From a checkpoint of a small image classifier.
Model: 4.48M parameters, arch vit, norm layernorm, patch size [8, 8], width 192.
Training: soap at rate 0.0016, held-out accuracy 98%.
Data: trained on capsule endoscopy frames (Kvasir-Capsule), 42238 training examples, 28.2 epochs.
Rows from block 9 of a small image classifier, named by matrix and row number. Rows with one number belong to one neuron. Each number is 200 + 30 x the weight over its row's rms, rounded and kept within 0 to 999. All counts start at 0. After the name is the row's rms in percent of the matrix's.
After each neuron's rows are labels from the 100 images, of 14976, where the neuron reaches its highest value: "strongest on" is what is common among them. Only what is clearly more common there than usual is listed. The data: capsule endoscopy frames (Kvasir-Capsule).
# fc1: MLP up (model.blocks.9.mlp.fc1.weight, 576x192), inputs 0-95
# fc2: MLP down (model.blocks.9.mlp.fc2.weight, 192x576, transposed), outputs 0-95

fc1.463,093,204,138,185,221,201,198,187,232,148,209,209,165,198,234,195,183,117,274,170,257,206,202,237,235,175,230,216,228,190,205,220,189,129,171,185,223,241,196,223,220,151,218,203,178,217,180,192,196,210,175,205,207,175,206,173,177,176,272,220,185,163,223,141,204,188,197,154,204,221,221,213,156,190,149,163,150,193,197,184,223,172,217,238,168,217,201,198,159,226,167,179,215,185,85,229,169
fc2.463,101,207,200,172,162,221,174,215,165,191,201,217,169,215,185,225,231,188,209,196,236,207,200,194,199,158,205,161,219,213,205,202,227,158,205,179,222,154,210,222,176,215,186,170,189,182,173,211,243,175,223,184,217,216,191,201,221,153,204,186,230,231,220,191,195,164,201,214,210,203,220,157,204,171,172,225,155,245,191,177,209,168,227,171,212,218,181,258,223,209,205,160,192,229,222,361,191
strongest on: finding: reduced mucosal view

fc1.62,116,175,184,169,231,209,197,187,177,154,178,234,128,175,214,217,209,220,191,174,222,283,168,204,254,226,170,211,202,242,189,170,136,227,188,153,246,242,169,248,182,216,209,213,244,222,214,172,229,207,214,168,187,191,174,255,159,156,204,171,204,173,183,217,201,145,176,162,219,231,243,223,165,217,183,164,150,188,241,162,231,174,184,219,214,189,144,194,167,176,185,206,163,145,191,203,200
fc2.62,101,206,190,167,168,145,161,196,238,235,169,188,178,165,208,235,127,170,195,215,202,204,223,209,120,220,157,236,192,236,205,201,192,125,199,203,212,195,208,229,113,228,208,208,212,202,216,221,173,202,225,192,200,224,168,262,239,227,219,157,146,235,189,193,202,195,222,232,239,214,224,173,207,202,229,206,220,211,156,208,212,198,171,188,176,207,198,270,150,188,147,182,212,191,182,209,160
strongest on: finding: angiectasia

fc1.451,097,215,185,175,149,184,225,218,175,183,234,205,159,231,124,223,158,169,207,184,193,239,229,208,207,210,197,191,185,176,142,236,231,208,204,155,224,172,199,179,211,174,206,217,209,176,159,194,237,221,170,180,186,188,214,222,157,228,174,261,197,175,221,165,160,221,182,217,204,198,155,214,189,170,195,210,203,266,214,170,208,222,156,173,205,167,166,172,286,191,205,206,248,155,238,203,255
fc2.451,092,194,232,219,223,208,189,220,213,195,191,158,199,188,182,214,193,226,211,202,143,182,198,169,251,188,273,246,212,187,196,175,188,234,185,211,224,180,240,219,203,192,182,205,212,167,159,233,232,174,169,225,186,210,225,203,174,240,173,242,183,137,192,204,217,227,211,197,186,230,186,205,233,194,199,178,192,220,189,161,190,246,165,224,197,223,169,115,165,242,170,193,210,230,171,283,178
strongest on: finding: angiectasia; finding: blood fresh

fc1.20,090,150,189,192,261,189,196,211,215,249,232,192,155,228,193,153,251,149,239,195,216,191,184,282,203,174,246,209,197,205,180,193,201,162,157,184,156,154,137,193,224,196,173,189,196,159,173,201,271,189,183,192,214,161,216,253,191,214,207,203,212,188,187,172,216,192,187,168,189,207,160,190,194,172,184,195,193,188,160,202,188,183,214,202,176,192,194,184,178,231,172,214,208,189,101,277,167
fc2.20,100,206,218,191,232,200,158,219,174,205,190,225,224,211,200,231,165,182,201,207,244,221,203,196,195,182,216,180,200,184,200,186,179,147,202,172,236,179,232,213,205,195,213,163,165,236,173,201,210,178,183,196,193,207,172,188,224,195,185,167,166,211,227,230,206,185,186,210,271,225,174,197,176,217,185,191,153,242,209,197,196,189,218,205,193,200,178,125,200,240,227,185,199,216,157,417,201
strongest on: finding: reduced mucosal view

fc1.58,102,217,172,229,150,235,245,185,257,223,211,143,190,202,186,176,197,198,154,153,178,171,209,219,237,178,148,158,162,216,228,191,259,275,213,223,149,237,191,191,202,216,159,222,281,132,216,233,214,176,167,178,225,141,213,220,227,157,223,211,207,196,175,231,190,173,200,197,231,194,194,184,186,181,181,165,190,155,235,202,189,173,208,163,165,223,191,243,185,145,192,151,188,193,178,183,193
fc2.58,093,182,212,195,194,203,196,202,181,221,187,224,214,222,195,206,213,235,185,201,179,201,231,148,196,257,199,250,192,205,180,193,175,170,213,194,227,173,177,168,152,198,209,223,198,258,187,223,196,208,198,150,212,246,174,167,188,215,203,160,244,275,191,210,168,153,234,204,114,216,220,214,180,222,205,180,222,214,219,219,229,168,224,204,195,234,204,236,215,164,229,188,228,176,183,280,201
strongest on: finding: ileocecal valve

fc1.482,101,132,234,181,207,208,211,209,159,170,228,179,189,149,216,226,183,227,191,182,230,178,235,186,203,146,196,225,225,198,161,212,180,206,196,208,176,212,241,153,228,145,222,189,199,192,221,203,192,184,237,157,277,179,179,177,201,123,238,168,225,214,205,249,194,227,201,213,241,181,157,213,211,220,213,191,181,187,228,193,179,248,222,185,181,214,192,186,242,197,201,139,170,177,198,200,164
fc2.482,094,224,232,245,162,203,236,219,185,229,168,180,193,282,218,194,183,196,173,241,128,206,212,239,197,181,191,206,201,166,176,206,172,198,202,178,227,217,177,152,179,231,249,165,196,137,206,212,213,173,160,202,234,203,202,221,218,192,175,159,230,184,150,191,208,165,254,176,201,210,246,186,196,239,245,215,213,160,209,250,172,146,210,208,211,235,191,227,179,233,161,203,265,233,227,215,220
strongest on: finding: reduced mucosal view

fc1.251,091,172,149,227,174,184,224,207,213,204,170,130,146,167,170,182,171,192,203,216,223,205,198,202,220,204,222,216,164,249,238,191,243,147,163,282,198,218,180,210,219,232,192,198,203,157,197,204,203,224,194,169,187,222,205,185,214,182,189,162,205,244,209,233,243,207,196,180,174,204,184,168,207,197,238,196,254,173,229,215,170,185,228,168,189,209,207,155,199,203,199,178,190,175,220,206,195
fc2.251,094,233,175,208,206,189,183,136,240,202,217,162,221,224,187,192,191,211,215,175,195,149,147,188,153,226,193,241,216,240,230,223,167,186,179,185,226,227,146,198,152,229,234,268,158,203,156,200,209,204,193,187,220,244,210,152,219,162,111,181,259,212,144,216,193,196,183,211,175,238,247,212,158,199,197,226,254,193,214,237,240,216,182,204,203,181,198,199,237,228,231,192,192,241,229,275,166
strongest on: finding: ileocecal valve

fc1.108,098,184,256,255,189,241,221,221,194,221,185,171,202,150,241,210,211,215,210,211,225,222,265,188,135,213,201,221,221,201,218,218,184,129,171,202,183,160,188,207,183,208,212,212,220,238,136,185,191,200,209,215,226,157,149,166,171,219,222,151,239,194,186,217,161,200,215,200,211,192,205,209,183,224,241,260,166,174,251,190,217,191,253,224,204,236,219,149,240,208,258,260,180,182,194,158,229
fc2.108,098,229,219,220,237,187,204,152,230,186,195,227,262,208,197,167,189,187,173,217,204,209,210,217,173,216,195,247,203,213,211,159,247,165,150,196,228,152,221,252,219,199,210,230,159,191,169,226,187,171,197,191,213,204,176,153,222,219,206,225,222,233,207,218,189,215,190,174,231,196,198,197,226,168,160,209,193,197,225,165,170,191,207,227,180,210,198,129,204,218,252,212,163,213,205,148,248
strongest on: finding: blood fresh

fc1.419,104,219,205,182,217,220,237,216,232,252,138,201,224,180,149,189,183,226,236,201,232,186,172,190,176,220,193,201,229,191,239,183,185,164,167,210,187,195,262,188,215,229,201,195,216,233,205,170,179,264,212,162,181,181,132,162,234,195,169,172,189,142,216,230,194,209,237,177,186,198,182,147,177,183,187,173,172,252,227,178,145,225,160,237,253,174,250,221,205,178,226,175,165,142,205,208,187
fc2.419,105,183,226,183,168,181,222,226,186,191,226,188,212,204,160,224,186,243,198,215,194,209,207,215,189,212,214,225,197,196,200,220,207,199,205,189,247,228,172,153,234,219,132,181,226,218,195,141,167,193,134,186,173,198,203,286,248,182,127,223,203,230,175,224,193,156,162,194,249,201,174,191,211,168,234,209,197,207,188,207,194,241,175,176,194,206,198,220,151,201,223,176,213,151,194,283,198
strongest on: finding: lymphangiectasia

fc1.408,094,162,173,214,151,245,225,183,201,209,172,255,147,190,225,251,179,180,198,179,157,224,186,201,226,219,229,194,210,238,211,220,204,215,228,124,204,223,110,249,164,151,187,206,192,202,202,157,208,228,237,202,182,216,196,187,166,154,186,157,200,196,184,196,191,171,196,225,203,197,236,213,244,235,211,134,183,170,210,155,208,194,176,247,221,185,164,196,173,220,189,189,229,196,173,165,204
fc2.408,099,191,229,158,200,176,183,184,200,206,160,188,156,159,217,223,195,165,175,212,218,202,188,219,163,214,193,212,217,209,228,236,157,165,204,169,236,183,178,247,171,255,191,162,256,203,195,223,213,239,213,184,176,210,209,182,205,200,228,202,193,228,203,168,215,169,183,243,186,242,230,174,223,205,196,198,213,223,201,214,157,229,186,220,188,171,214,353,176,151,158,203,198,252,186,159,192
strongest on: finding: angiectasia

fc1.375,081,189,133,183,286,197,198,251,168,223,242,240,183,208,203,195,225,148,215,178,211,208,181,247,231,182,276,185,225,194,235,206,189,141,148,212,202,152,177,170,247,171,184,209,194,214,211,222,219,176,199,204,182,143,212,208,195,204,227,185,217,189,187,180,212,208,190,184,211,203,163,221,170,199,174,152,189,221,168,198,195,215,228,208,241,208,167,149,175,222,173,204,184,192,140,230,181
fc2.375,103,179,218,197,196,203,159,199,189,223,182,178,215,199,195,244,189,183,199,189,235,204,219,215,215,168,222,163,185,197,172,255,184,174,218,169,238,180,205,200,185,186,199,170,197,214,195,195,233,193,186,170,212,220,175,184,208,199,204,186,190,186,226,209,156,195,178,218,219,211,179,216,199,222,198,231,164,211,222,202,188,157,225,198,185,192,212,135,220,218,220,184,180,213,203,437,183
strongest on: finding: reduced mucosal view

fc1.211,098,187,199,201,219,191,208,180,207,194,199,209,95,177,175,217,150,169,215,166,249,216,269,225,173,208,204,185,191,258,189,170,229,180,129,228,202,144,205,190,176,143,170,204,212,185,220,185,178,245,196,179,186,154,185,157,210,121,188,199,194,200,161,163,208,194,195,206,222,199,210,181,179,185,169,189,167,153,202,232,112,213,226,171,190,193,250,222,196,212,212,215,222,180,196,219,201
fc2.211,095,207,192,215,187,208,161,237,181,193,199,171,211,216,194,245,225,201,150,238,208,222,200,227,185,166,189,195,208,184,183,214,169,192,239,197,224,215,190,196,186,198,191,167,199,202,221,200,212,201,198,259,204,226,179,257,226,205,188,226,237,180,145,204,211,149,196,196,200,207,174,212,264,188,224,216,205,223,217,203,169,200,171,177,213,200,193,221,212,198,183,204,208,223,235,263,228
strongest on: finding: lymphangiectasia

fc1.205,098,207,179,188,243,245,222,238,186,176,154,197,183,173,189,276,185,208,217,209,221,215,190,232,218,215,205,219,200,171,219,210,184,161,215,228,206,186,218,241,228,189,190,167,238,227,226,181,211,284,191,225,182,166,173,201,224,195,193,184,142,174,179,206,182,181,222,213,233,243,202,160,190,135,170,146,151,250,245,153,160,218,160,206,243,168,210,223,153,177,217,135,161,194,190,244,177
fc2.205,106,183,244,196,193,208,207,209,170,186,218,230,204,209,157,253,188,206,201,176,201,237,198,221,171,235,229,223,193,222,212,224,210,170,177,207,248,184,209,180,200,231,148,189,207,222,217,171,157,170,216,200,180,181,149,276,274,221,181,218,193,229,183,176,198,149,170,209,218,207,160,155,227,183,244,184,162,205,181,237,206,237,166,193,227,224,217,214,193,217,223,165,209,156,194,374,192
strongest on: finding: lymphangiectasia

fc1.285,092,186,193,171,228,185,197,144,222,179,232,202,234,218,205,235,183,176,210,223,186,220,132,216,194,175,196,211,160,209,256,202,177,133,165,174,215,193,149,253,204,189,187,223,212,220,246,181,309,214,183,203,228,192,239,222,203,141,209,211,180,189,199,158,181,194,179,194,224,250,177,188,182,206,163,214,144,250,178,180,262,177,187,190,206,230,199,172,175,175,184,181,211,215,136,266,171
fc2.285,086,248,182,198,184,187,207,207,177,236,186,217,191,210,199,216,247,197,238,165,201,190,197,213,214,178,217,195,227,213,179,187,211,173,189,186,215,207,212,213,198,169,235,173,169,222,192,212,186,163,210,172,225,184,157,209,243,198,200,179,156,232,240,205,206,179,178,191,250,204,175,181,176,198,193,149,180,176,187,208,198,143,253,186,172,212,186,250,205,276,248,163,174,203,193,363,183
strongest on: finding: reduced mucosal view

fc1.160,099,193,216,224,224,247,184,262,200,200,143,190,181,232,166,229,212,171,205,161,153,189,237,198,218,197,183,199,167,147,188,153,254,281,198,169,201,224,215,216,169,202,206,238,175,167,168,210,209,195,192,164,274,199,170,170,210,243,186,195,233,166,247,191,234,186,192,263,235,236,179,184,238,198,194,211,205,156,191,227,196,221,209,201,171,177,196,211,157,165,233,204,216,219,200,236,172
fc2.160,090,223,180,236,193,169,202,194,208,185,194,191,220,235,182,175,195,285,232,257,188,159,255,155,208,157,141,220,212,180,209,221,143,172,153,193,208,199,254,185,204,216,210,182,159,198,255,183,176,181,172,149,168,164,228,196,220,203,225,212,235,293,253,218,154,183,175,165,222,224,217,249,169,181,192,192,209,238,197,152,188,152,142,256,213,200,192,280,236,204,217,215,184,196,211,232,209
strongest on: finding: pylorus

fc1.30,089,225,175,213,216,259,245,201,227,231,137,211,229,182,191,207,189,224,253,211,267,225,192,220,200,220,197,229,201,162,251,198,174,196,172,229,182,197,262,222,239,209,208,201,240,245,212,180,153,265,181,229,181,178,150,185,278,239,198,185,158,166,185,239,156,195,236,209,182,219,184,168,217,194,222,183,156,262,246,160,154,203,171,260,244,179,222,236,200,188,243,143,188,175,224,179,195
fc2.30,108,196,253,162,207,217,207,236,169,172,215,202,237,199,159,223,169,237,221,203,223,223,203,252,209,211,211,228,193,195,212,230,214,183,187,196,246,253,212,160,232,234,140,181,219,216,215,146,159,203,193,241,158,193,195,271,244,209,146,220,172,220,163,222,173,136,150,204,254,224,168,161,201,165,226,184,182,192,191,186,207,230,177,163,243,204,213,206,154,199,268,189,220,148,171,285,203
strongest on: finding: lymphangiectasia

fc1.38,088,170,200,198,191,187,210,154,211,202,163,169,186,162,201,147,203,190,190,219,220,181,203,195,253,196,208,237,146,229,254,232,215,161,179,249,176,205,190,204,240,237,196,227,234,182,154,217,169,238,184,172,178,178,198,192,187,158,190,160,243,275,199,201,195,144,188,188,216,199,222,162,171,242,254,224,281,163,226,231,157,160,245,168,158,260,212,176,188,199,206,210,224,164,228,209,197
fc2.38,101,254,225,208,224,222,197,138,265,247,206,154,259,208,191,194,190,237,211,148,185,154,110,174,162,210,223,217,220,239,204,236,186,201,200,191,201,229,128,235,192,217,209,255,150,180,195,200,188,184,214,217,228,230,225,146,196,190,150,195,235,187,190,214,181,181,163,187,155,221,223,189,182,173,189,201,246,177,221,215,213,198,162,230,199,193,161,159,193,215,228,208,200,233,194,326,177
strongest on: finding: ileocecal valve

fc1.97,099,227,187,168,151,222,215,174,178,219,229,188,168,155,191,202,203,194,196,172,236,175,150,201,168,221,228,189,162,196,229,210,214,180,232,203,161,218,204,193,248,194,222,187,245,162,196,166,144,218,171,180,201,175,220,192,228,168,158,160,198,223,221,160,214,183,167,223,162,204,235,199,171,161,186,126,231,162,231,224,215,175,160,140,196,201,221,208,232,248,186,176,189,232,207,171,227
fc2.97,115,197,181,192,205,243,175,118,255,182,252,198,235,199,206,218,162,215,202,190,195,190,182,183,175,180,226,210,195,195,178,173,231,176,200,207,223,185,192,236,174,257,233,209,221,184,183,206,177,196,204,188,198,175,212,170,217,194,154,216,223,170,169,207,214,188,198,193,173,234,229,185,201,179,184,237,210,164,242,186,231,227,197,246,208,221,207,303,198,161,217,151,158,230,152,322,177
strongest on: finding: ileocecal valve

fc1.385,100,177,186,199,162,192,221,180,206,192,82,174,132,146,193,195,210,193,178,217,236,224,166,222,196,226,247,286,197,254,249,188,218,197,191,158,190,256,189,228,226,215,248,228,200,202,148,198,157,251,169,157,193,219,176,167,209,142,187,178,243,236,171,240,229,182,231,149,189,220,225,161,194,196,209,170,184,180,191,196,183,181,206,209,210,211,131,169,160,216,220,195,178,208,172,191,203
fc2.385,104,239,197,191,175,207,155,133,248,236,194,152,206,188,218,177,182,194,163,227,186,141,167,190,141,213,192,214,188,208,260,214,190,151,171,186,201,188,181,243,134,182,173,233,207,203,173,205,169,188,209,195,202,194,202,188,230,197,207,141,173,228,187,213,161,204,164,186,208,267,273,182,203,186,185,203,237,206,216,213,192,206,216,243,167,196,168,269,205,226,216,194,170,211,200,280,177
strongest on: finding: blood fresh; finding: angiectasia

fc1.571,107,246,214,202,142,177,205,172,174,204,263,163,189,195,203,202,251,190,223,205,172,223,200,217,211,198,240,168,215,233,160,187,197,246,217,190,163,143,182,176,166,210,211,265,187,201,186,164,181,201,223,237,188,217,227,207,194,173,184,181,249,162,202,170,215,221,171,177,224,162,150,202,139,227,225,233,138,270,160,140,217,244,195,189,227,196,203,128,245,233,184,207,219,210,176,231,231
fc2.571,104,203,185,227,218,191,206,166,163,194,187,208,249,186,198,183,179,187,224,199,194,203,211,175,187,146,192,206,210,182,198,223,199,225,180,190,234,181,211,200,216,225,226,220,219,162,190,199,242,209,191,175,157,226,217,199,169,213,182,224,203,203,213,221,186,203,194,182,185,196,196,168,226,204,212,207,233,187,187,169,193,212,164,199,198,176,192,165,179,186,174,232,196,183,205,161,201
strongest on: finding: ileocecal valve

fc1.269,108,163,214,181,246,155,227,232,188,184,229,204,162,186,92,265,189,187,234,163,249,228,207,242,211,169,177,234,224,184,216,174,175,158,192,205,221,150,196,143,301,191,247,185,227,177,232,181,203,229,168,143,191,156,123,211,190,200,175,189,206,188,202,169,202,201,240,214,202,208,173,199,172,219,159,157,174,241,221,185,191,203,201,185,251,166,206,178,168,194,218,146,186,182,179,246,195
fc2.269,114,168,209,214,198,200,186,212,194,220,182,187,190,172,156,239,172,196,209,165,175,224,188,221,170,187,252,235,206,167,183,144,187,172,161,192,240,206,204,172,153,207,226,190,226,200,200,184,171,214,173,191,215,190,195,230,207,200,154,223,181,191,154,205,165,231,208,212,200,223,177,191,242,191,224,206,193,216,181,191,193,222,196,207,206,216,192,159,211,220,195,223,202,187,185,401,195
strongest on: finding: lymphangiectasia

fc1.310,115,225,150,169,213,206,232,163,185,128,184,193,186,189,219,193,204,162,219,212,211,228,167,229,217,167,242,229,230,181,221,231,209,147,176,161,247,235,168,202,198,180,205,208,154,213,210,162,206,225,151,206,185,178,189,165,161,158,200,125,185,200,226,191,209,201,176,207,220,205,221,201,213,200,153,188,150,201,222,212,222,173,231,232,178,203,163,165,138,181,155,175,180,159,120,189,145
fc2.310,107,188,195,194,165,182,127,215,164,199,172,209,168,161,207,228,230,147,199,177,230,204,190,218,160,182,217,192,196,199,230,204,205,166,191,166,223,182,199,273,147,220,172,172,174,200,202,212,188,142,257,184,198,193,205,212,244,173,208,208,220,247,198,189,234,173,205,244,248,223,206,181,226,202,190,191,178,210,162,219,179,214,203,219,189,200,190,303,224,224,156,174,212,198,209,296,216
strongest on: finding: angiectasia

fc1.171,104,248,159,140,213,227,270,198,231,176,213,245,247,124,239,232,205,215,213,217,228,208,159,218,233,245,164,208,190,172,237,238,158,178,247,181,213,194,185,182,186,193,204,156,217,200,194,140,210,233,188,217,205,178,187,162,207,165,173,206,222,186,198,200,174,174,202,178,189,204,166,180,200,230,223,202,219,192,229,159,220,140,176,190,186,148,215,181,204,129,200,212,203,147,185,226,194
fc2.171,104,180,195,236,189,210,240,181,222,154,195,204,231,248,149,193,205,223,164,164,162,219,177,192,200,175,245,230,253,202,194,215,172,171,185,217,258,185,233,197,169,202,165,179,246,165,169,152,162,147,161,243,146,143,204,240,197,189,197,214,206,194,196,191,188,200,147,201,242,236,209,135,213,168,208,190,135,201,170,233,199,241,240,185,204,208,203,269,211,233,256,199,151,201,176,328,191
strongest on: finding: lymphangiectasia

fc1.230,109,181,184,215,224,207,197,191,240,171,216,145,201,194,178,155,149,225,226,149,152,186,235,209,178,202,260,204,180,199,241,238,194,210,141,194,224,153,247,183,260,266,180,183,183,171,195,201,233,212,166,195,187,214,206,198,171,234,183,221,163,179,165,193,161,200,157,119,241,213,197,159,169,221,182,181,222,179,191,181,245,187,225,211,217,188,244,211,201,185,220,176,141,233,167,199,143
fc2.230,099,201,176,165,222,157,221,176,210,197,245,180,179,185,204,186,127,209,226,186,232,194,182,217,173,128,289,208,243,173,197,185,172,187,165,167,238,213,168,218,203,180,190,178,201,224,220,192,215,179,175,160,180,212,206,227,205,212,152,264,204,235,220,170,173,205,231,178,169,214,208,218,267,173,218,231,217,217,259,197,205,184,185,157,188,154,167,246,242,231,178,219,212,223,209,221,178
strongest on: finding: ileocecal valve

fc1.52,092,234,198,190,147,199,218,200,184,239,209,190,175,192,114,214,203,190,160,141,211,217,200,192,236,204,217,194,198,196,192,164,232,243,179,249,195,234,207,166,226,217,182,234,222,189,187,251,185,235,195,210,214,209,222,172,263,199,198,165,196,194,233,202,225,227,241,186,172,176,185,246,216,186,199,118,224,189,222,232,227,191,171,157,206,218,191,186,226,196,198,208,208,231,185,164,252
fc2.52,087,197,216,176,202,223,193,105,232,227,207,158,210,224,206,177,196,211,215,227,192,218,182,173,141,231,230,237,184,231,220,169,200,182,225,166,183,169,184,236,158,256,228,226,243,182,180,228,193,229,168,185,178,194,192,153,194,212,173,182,267,199,196,244,224,194,222,178,168,250,192,171,170,209,202,219,183,198,248,215,185,228,264,224,186,223,215,176,198,179,208,131,156,191,165,341,192
strongest on: finding: ileocecal valve

fc1.236,097,225,158,153,176,178,206,238,220,148,234,248,182,197,185,249,129,197,217,183,194,174,215,179,191,209,236,226,211,157,181,235,183,199,205,202,180,195,201,154,212,149,228,206,164,156,159,204,188,227,168,188,217,214,203,172,184,245,240,211,235,153,190,173,166,190,203,146,130,168,178,236,202,169,193,211,202,176,224,207,198,174,150,171,216,166,168,205,217,198,242,163,259,217,195,174,214
fc2.236,093,178,225,147,208,181,211,196,225,177,203,177,161,175,167,240,182,198,183,217,200,204,254,156,247,173,240,246,244,146,200,170,203,210,201,195,202,198,232,217,199,140,234,198,284,188,160,220,214,200,186,192,181,233,176,225,172,208,161,222,168,186,222,199,174,209,247,180,215,229,232,209,242,190,224,220,199,239,167,177,162,212,165,171,233,234,165,108,165,236,178,182,208,221,139,292,187
strongest on: finding: blood fresh

fc1.152,095,168,223,193,142,231,164,170,178,191,125,200,164,219,255,242,173,192,197,194,230,207,195,200,225,248,225,244,236,226,210,209,154,204,224,153,260,231,150,223,174,195,203,187,174,233,194,149,206,210,226,177,217,244,206,216,141,139,193,191,194,208,203,213,168,175,176,202,167,197,213,225,198,221,160,159,180,191,199,150,245,184,190,232,230,174,156,209,186,164,158,214,184,171,149,160,235
fc2.152,107,219,215,180,175,212,167,223,207,201,191,201,144,157,241,201,191,126,161,222,226,240,159,236,160,194,161,195,220,222,257,236,168,154,213,171,226,156,187,243,144,245,188,197,231,203,189,198,197,209,199,187,163,217,188,213,236,184,226,189,171,216,191,168,228,176,164,244,209,224,223,193,214,206,179,188,245,240,190,205,147,214,181,210,177,166,197,349,197,196,170,201,172,228,208,245,189
strongest on: finding: angiectasia

fc1.502,092,202,194,178,181,219,226,179,165,162,175,181,222,199,223,182,192,173,224,236,163,215,152,226,207,228,202,206,197,165,153,236,147,114,210,176,234,197,190,219,282,227,157,166,138,177,188,224,222,246,245,223,181,194,164,215,158,240,162,168,164,205,201,187,196,247,175,234,182,200,219,160,202,207,181,205,215,202,207,167,219,122,282,178,187,229,216,170,208,126,178,250,219,166,186,215,166
fc2.502,100,205,185,199,167,204,197,209,220,162,230,231,185,224,188,197,190,167,184,183,216,163,165,195,142,161,207,161,237,196,189,178,172,210,190,241,245,214,232,204,179,136,192,194,197,181,176,185,211,133,200,245,210,174,258,241,172,211,233,185,208,198,264,188,198,197,184,232,199,200,207,176,200,165,200,166,189,243,199,200,236,187,230,219,183,189,181,251,234,227,211,173,179,200,236,372,195
strongest on: finding: foreign body

fc1.49,087,159,200,227,185,206,172,206,175,170,167,210,213,216,203,163,224,202,241,222,197,236,213,210,170,210,181,181,220,196,224,225,201,166,239,207,224,190,266,208,266,233,230,174,154,211,170,263,204,236,200,155,178,219,213,182,168,235,217,160,155,194,229,211,244,233,184,194,192,195,225,155,220,192,171,233,256,189,182,170,205,166,267,209,226,212,191,212,187,166,183,174,210,126,248,190,168
fc2.49,098,210,199,238,145,243,139,240,250,224,194,194,217,213,200,193,146,161,169,195,176,191,173,173,204,230,193,191,224,188,177,181,162,202,231,234,255,182,225,178,233,184,225,213,202,218,184,189,257,151,218,248,205,188,192,295,172,208,254,219,171,200,210,212,226,199,209,204,194,171,187,147,184,198,182,228,241,218,160,189,249,178,195,186,188,184,174,158,260,212,145,161,195,208,186,333,225
strongest on: finding: foreign body

fc1.295,086,223,190,189,218,267,244,219,215,241,135,226,241,181,199,221,177,235,240,216,255,214,194,216,209,219,192,232,192,167,248,198,195,217,197,220,176,180,255,228,216,216,201,179,226,239,224,174,152,273,180,215,193,184,156,160,268,232,177,174,159,157,182,247,167,203,227,240,209,232,196,169,209,190,204,174,153,243,237,178,149,210,179,260,247,161,217,226,203,193,246,135,197,184,218,182,217
fc2.295,105,175,262,154,205,193,210,236,180,186,227,184,233,201,138,223,171,233,224,196,206,229,190,253,205,206,193,212,198,211,208,226,212,188,185,196,260,260,210,171,236,235,149,169,215,214,207,159,175,183,178,219,147,182,219,275,238,205,170,222,197,223,189,214,179,138,151,186,264,209,165,176,195,162,227,219,168,182,206,189,189,225,179,158,239,210,228,185,154,201,246,194,216,151,178,306,196
strongest on: finding: lymphangiectasia

fc1.453,118,187,263,186,209,198,202,234,205,170,240,198,215,196,209,191,182,179,183,133,188,267,235,210,251,151,254,169,191,198,231,234,222,230,206,156,175,215,229,166,228,238,221,197,228,188,155,192,221,252,183,200,250,208,217,177,217,155,172,240,223,187,227,200,170,215,176,229,205,167,177,218,169,211,210,164,189,240,268,183,221,211,167,175,239,153,175,232,179,247,236,199,220,173,247,189,232
fc2.453,097,201,193,177,217,156,235,184,223,188,209,222,191,211,228,186,209,189,216,192,157,195,178,166,221,232,232,204,234,200,212,155,215,228,185,147,205,179,231,188,242,191,246,189,249,174,195,187,239,228,179,228,205,195,195,235,171,192,176,230,186,177,221,218,184,183,216,167,180,197,197,225,174,204,198,203,202,193,213,214,195,226,162,246,236,193,200,120,186,209,160,239,197,211,185,196,205
strongest on: finding: angiectasia

fc1.368,088,159,218,174,135,221,200,178,220,193,122,179,152,186,231,232,161,163,205,233,213,173,248,221,213,209,235,242,243,258,205,199,180,202,237,151,210,221,181,208,216,170,185,217,177,242,216,121,196,233,224,223,191,228,193,198,184,139,216,200,193,240,164,210,177,200,203,208,223,200,243,220,212,238,152,229,177,171,192,121,230,207,215,233,187,193,198,215,190,178,198,230,179,215,141,156,226
fc2.368,103,204,213,204,203,187,163,209,189,177,205,184,149,142,252,235,198,145,174,219,209,225,130,212,138,211,142,201,237,203,254,228,182,173,205,170,179,173,165,228,155,251,198,207,247,182,188,190,176,213,186,192,151,188,180,217,225,176,224,181,205,211,150,151,234,164,189,230,185,244,235,193,216,209,161,192,218,239,185,227,149,235,168,214,168,159,172,318,180,197,156,184,177,241,203,203,180
strongest on: finding: angiectasia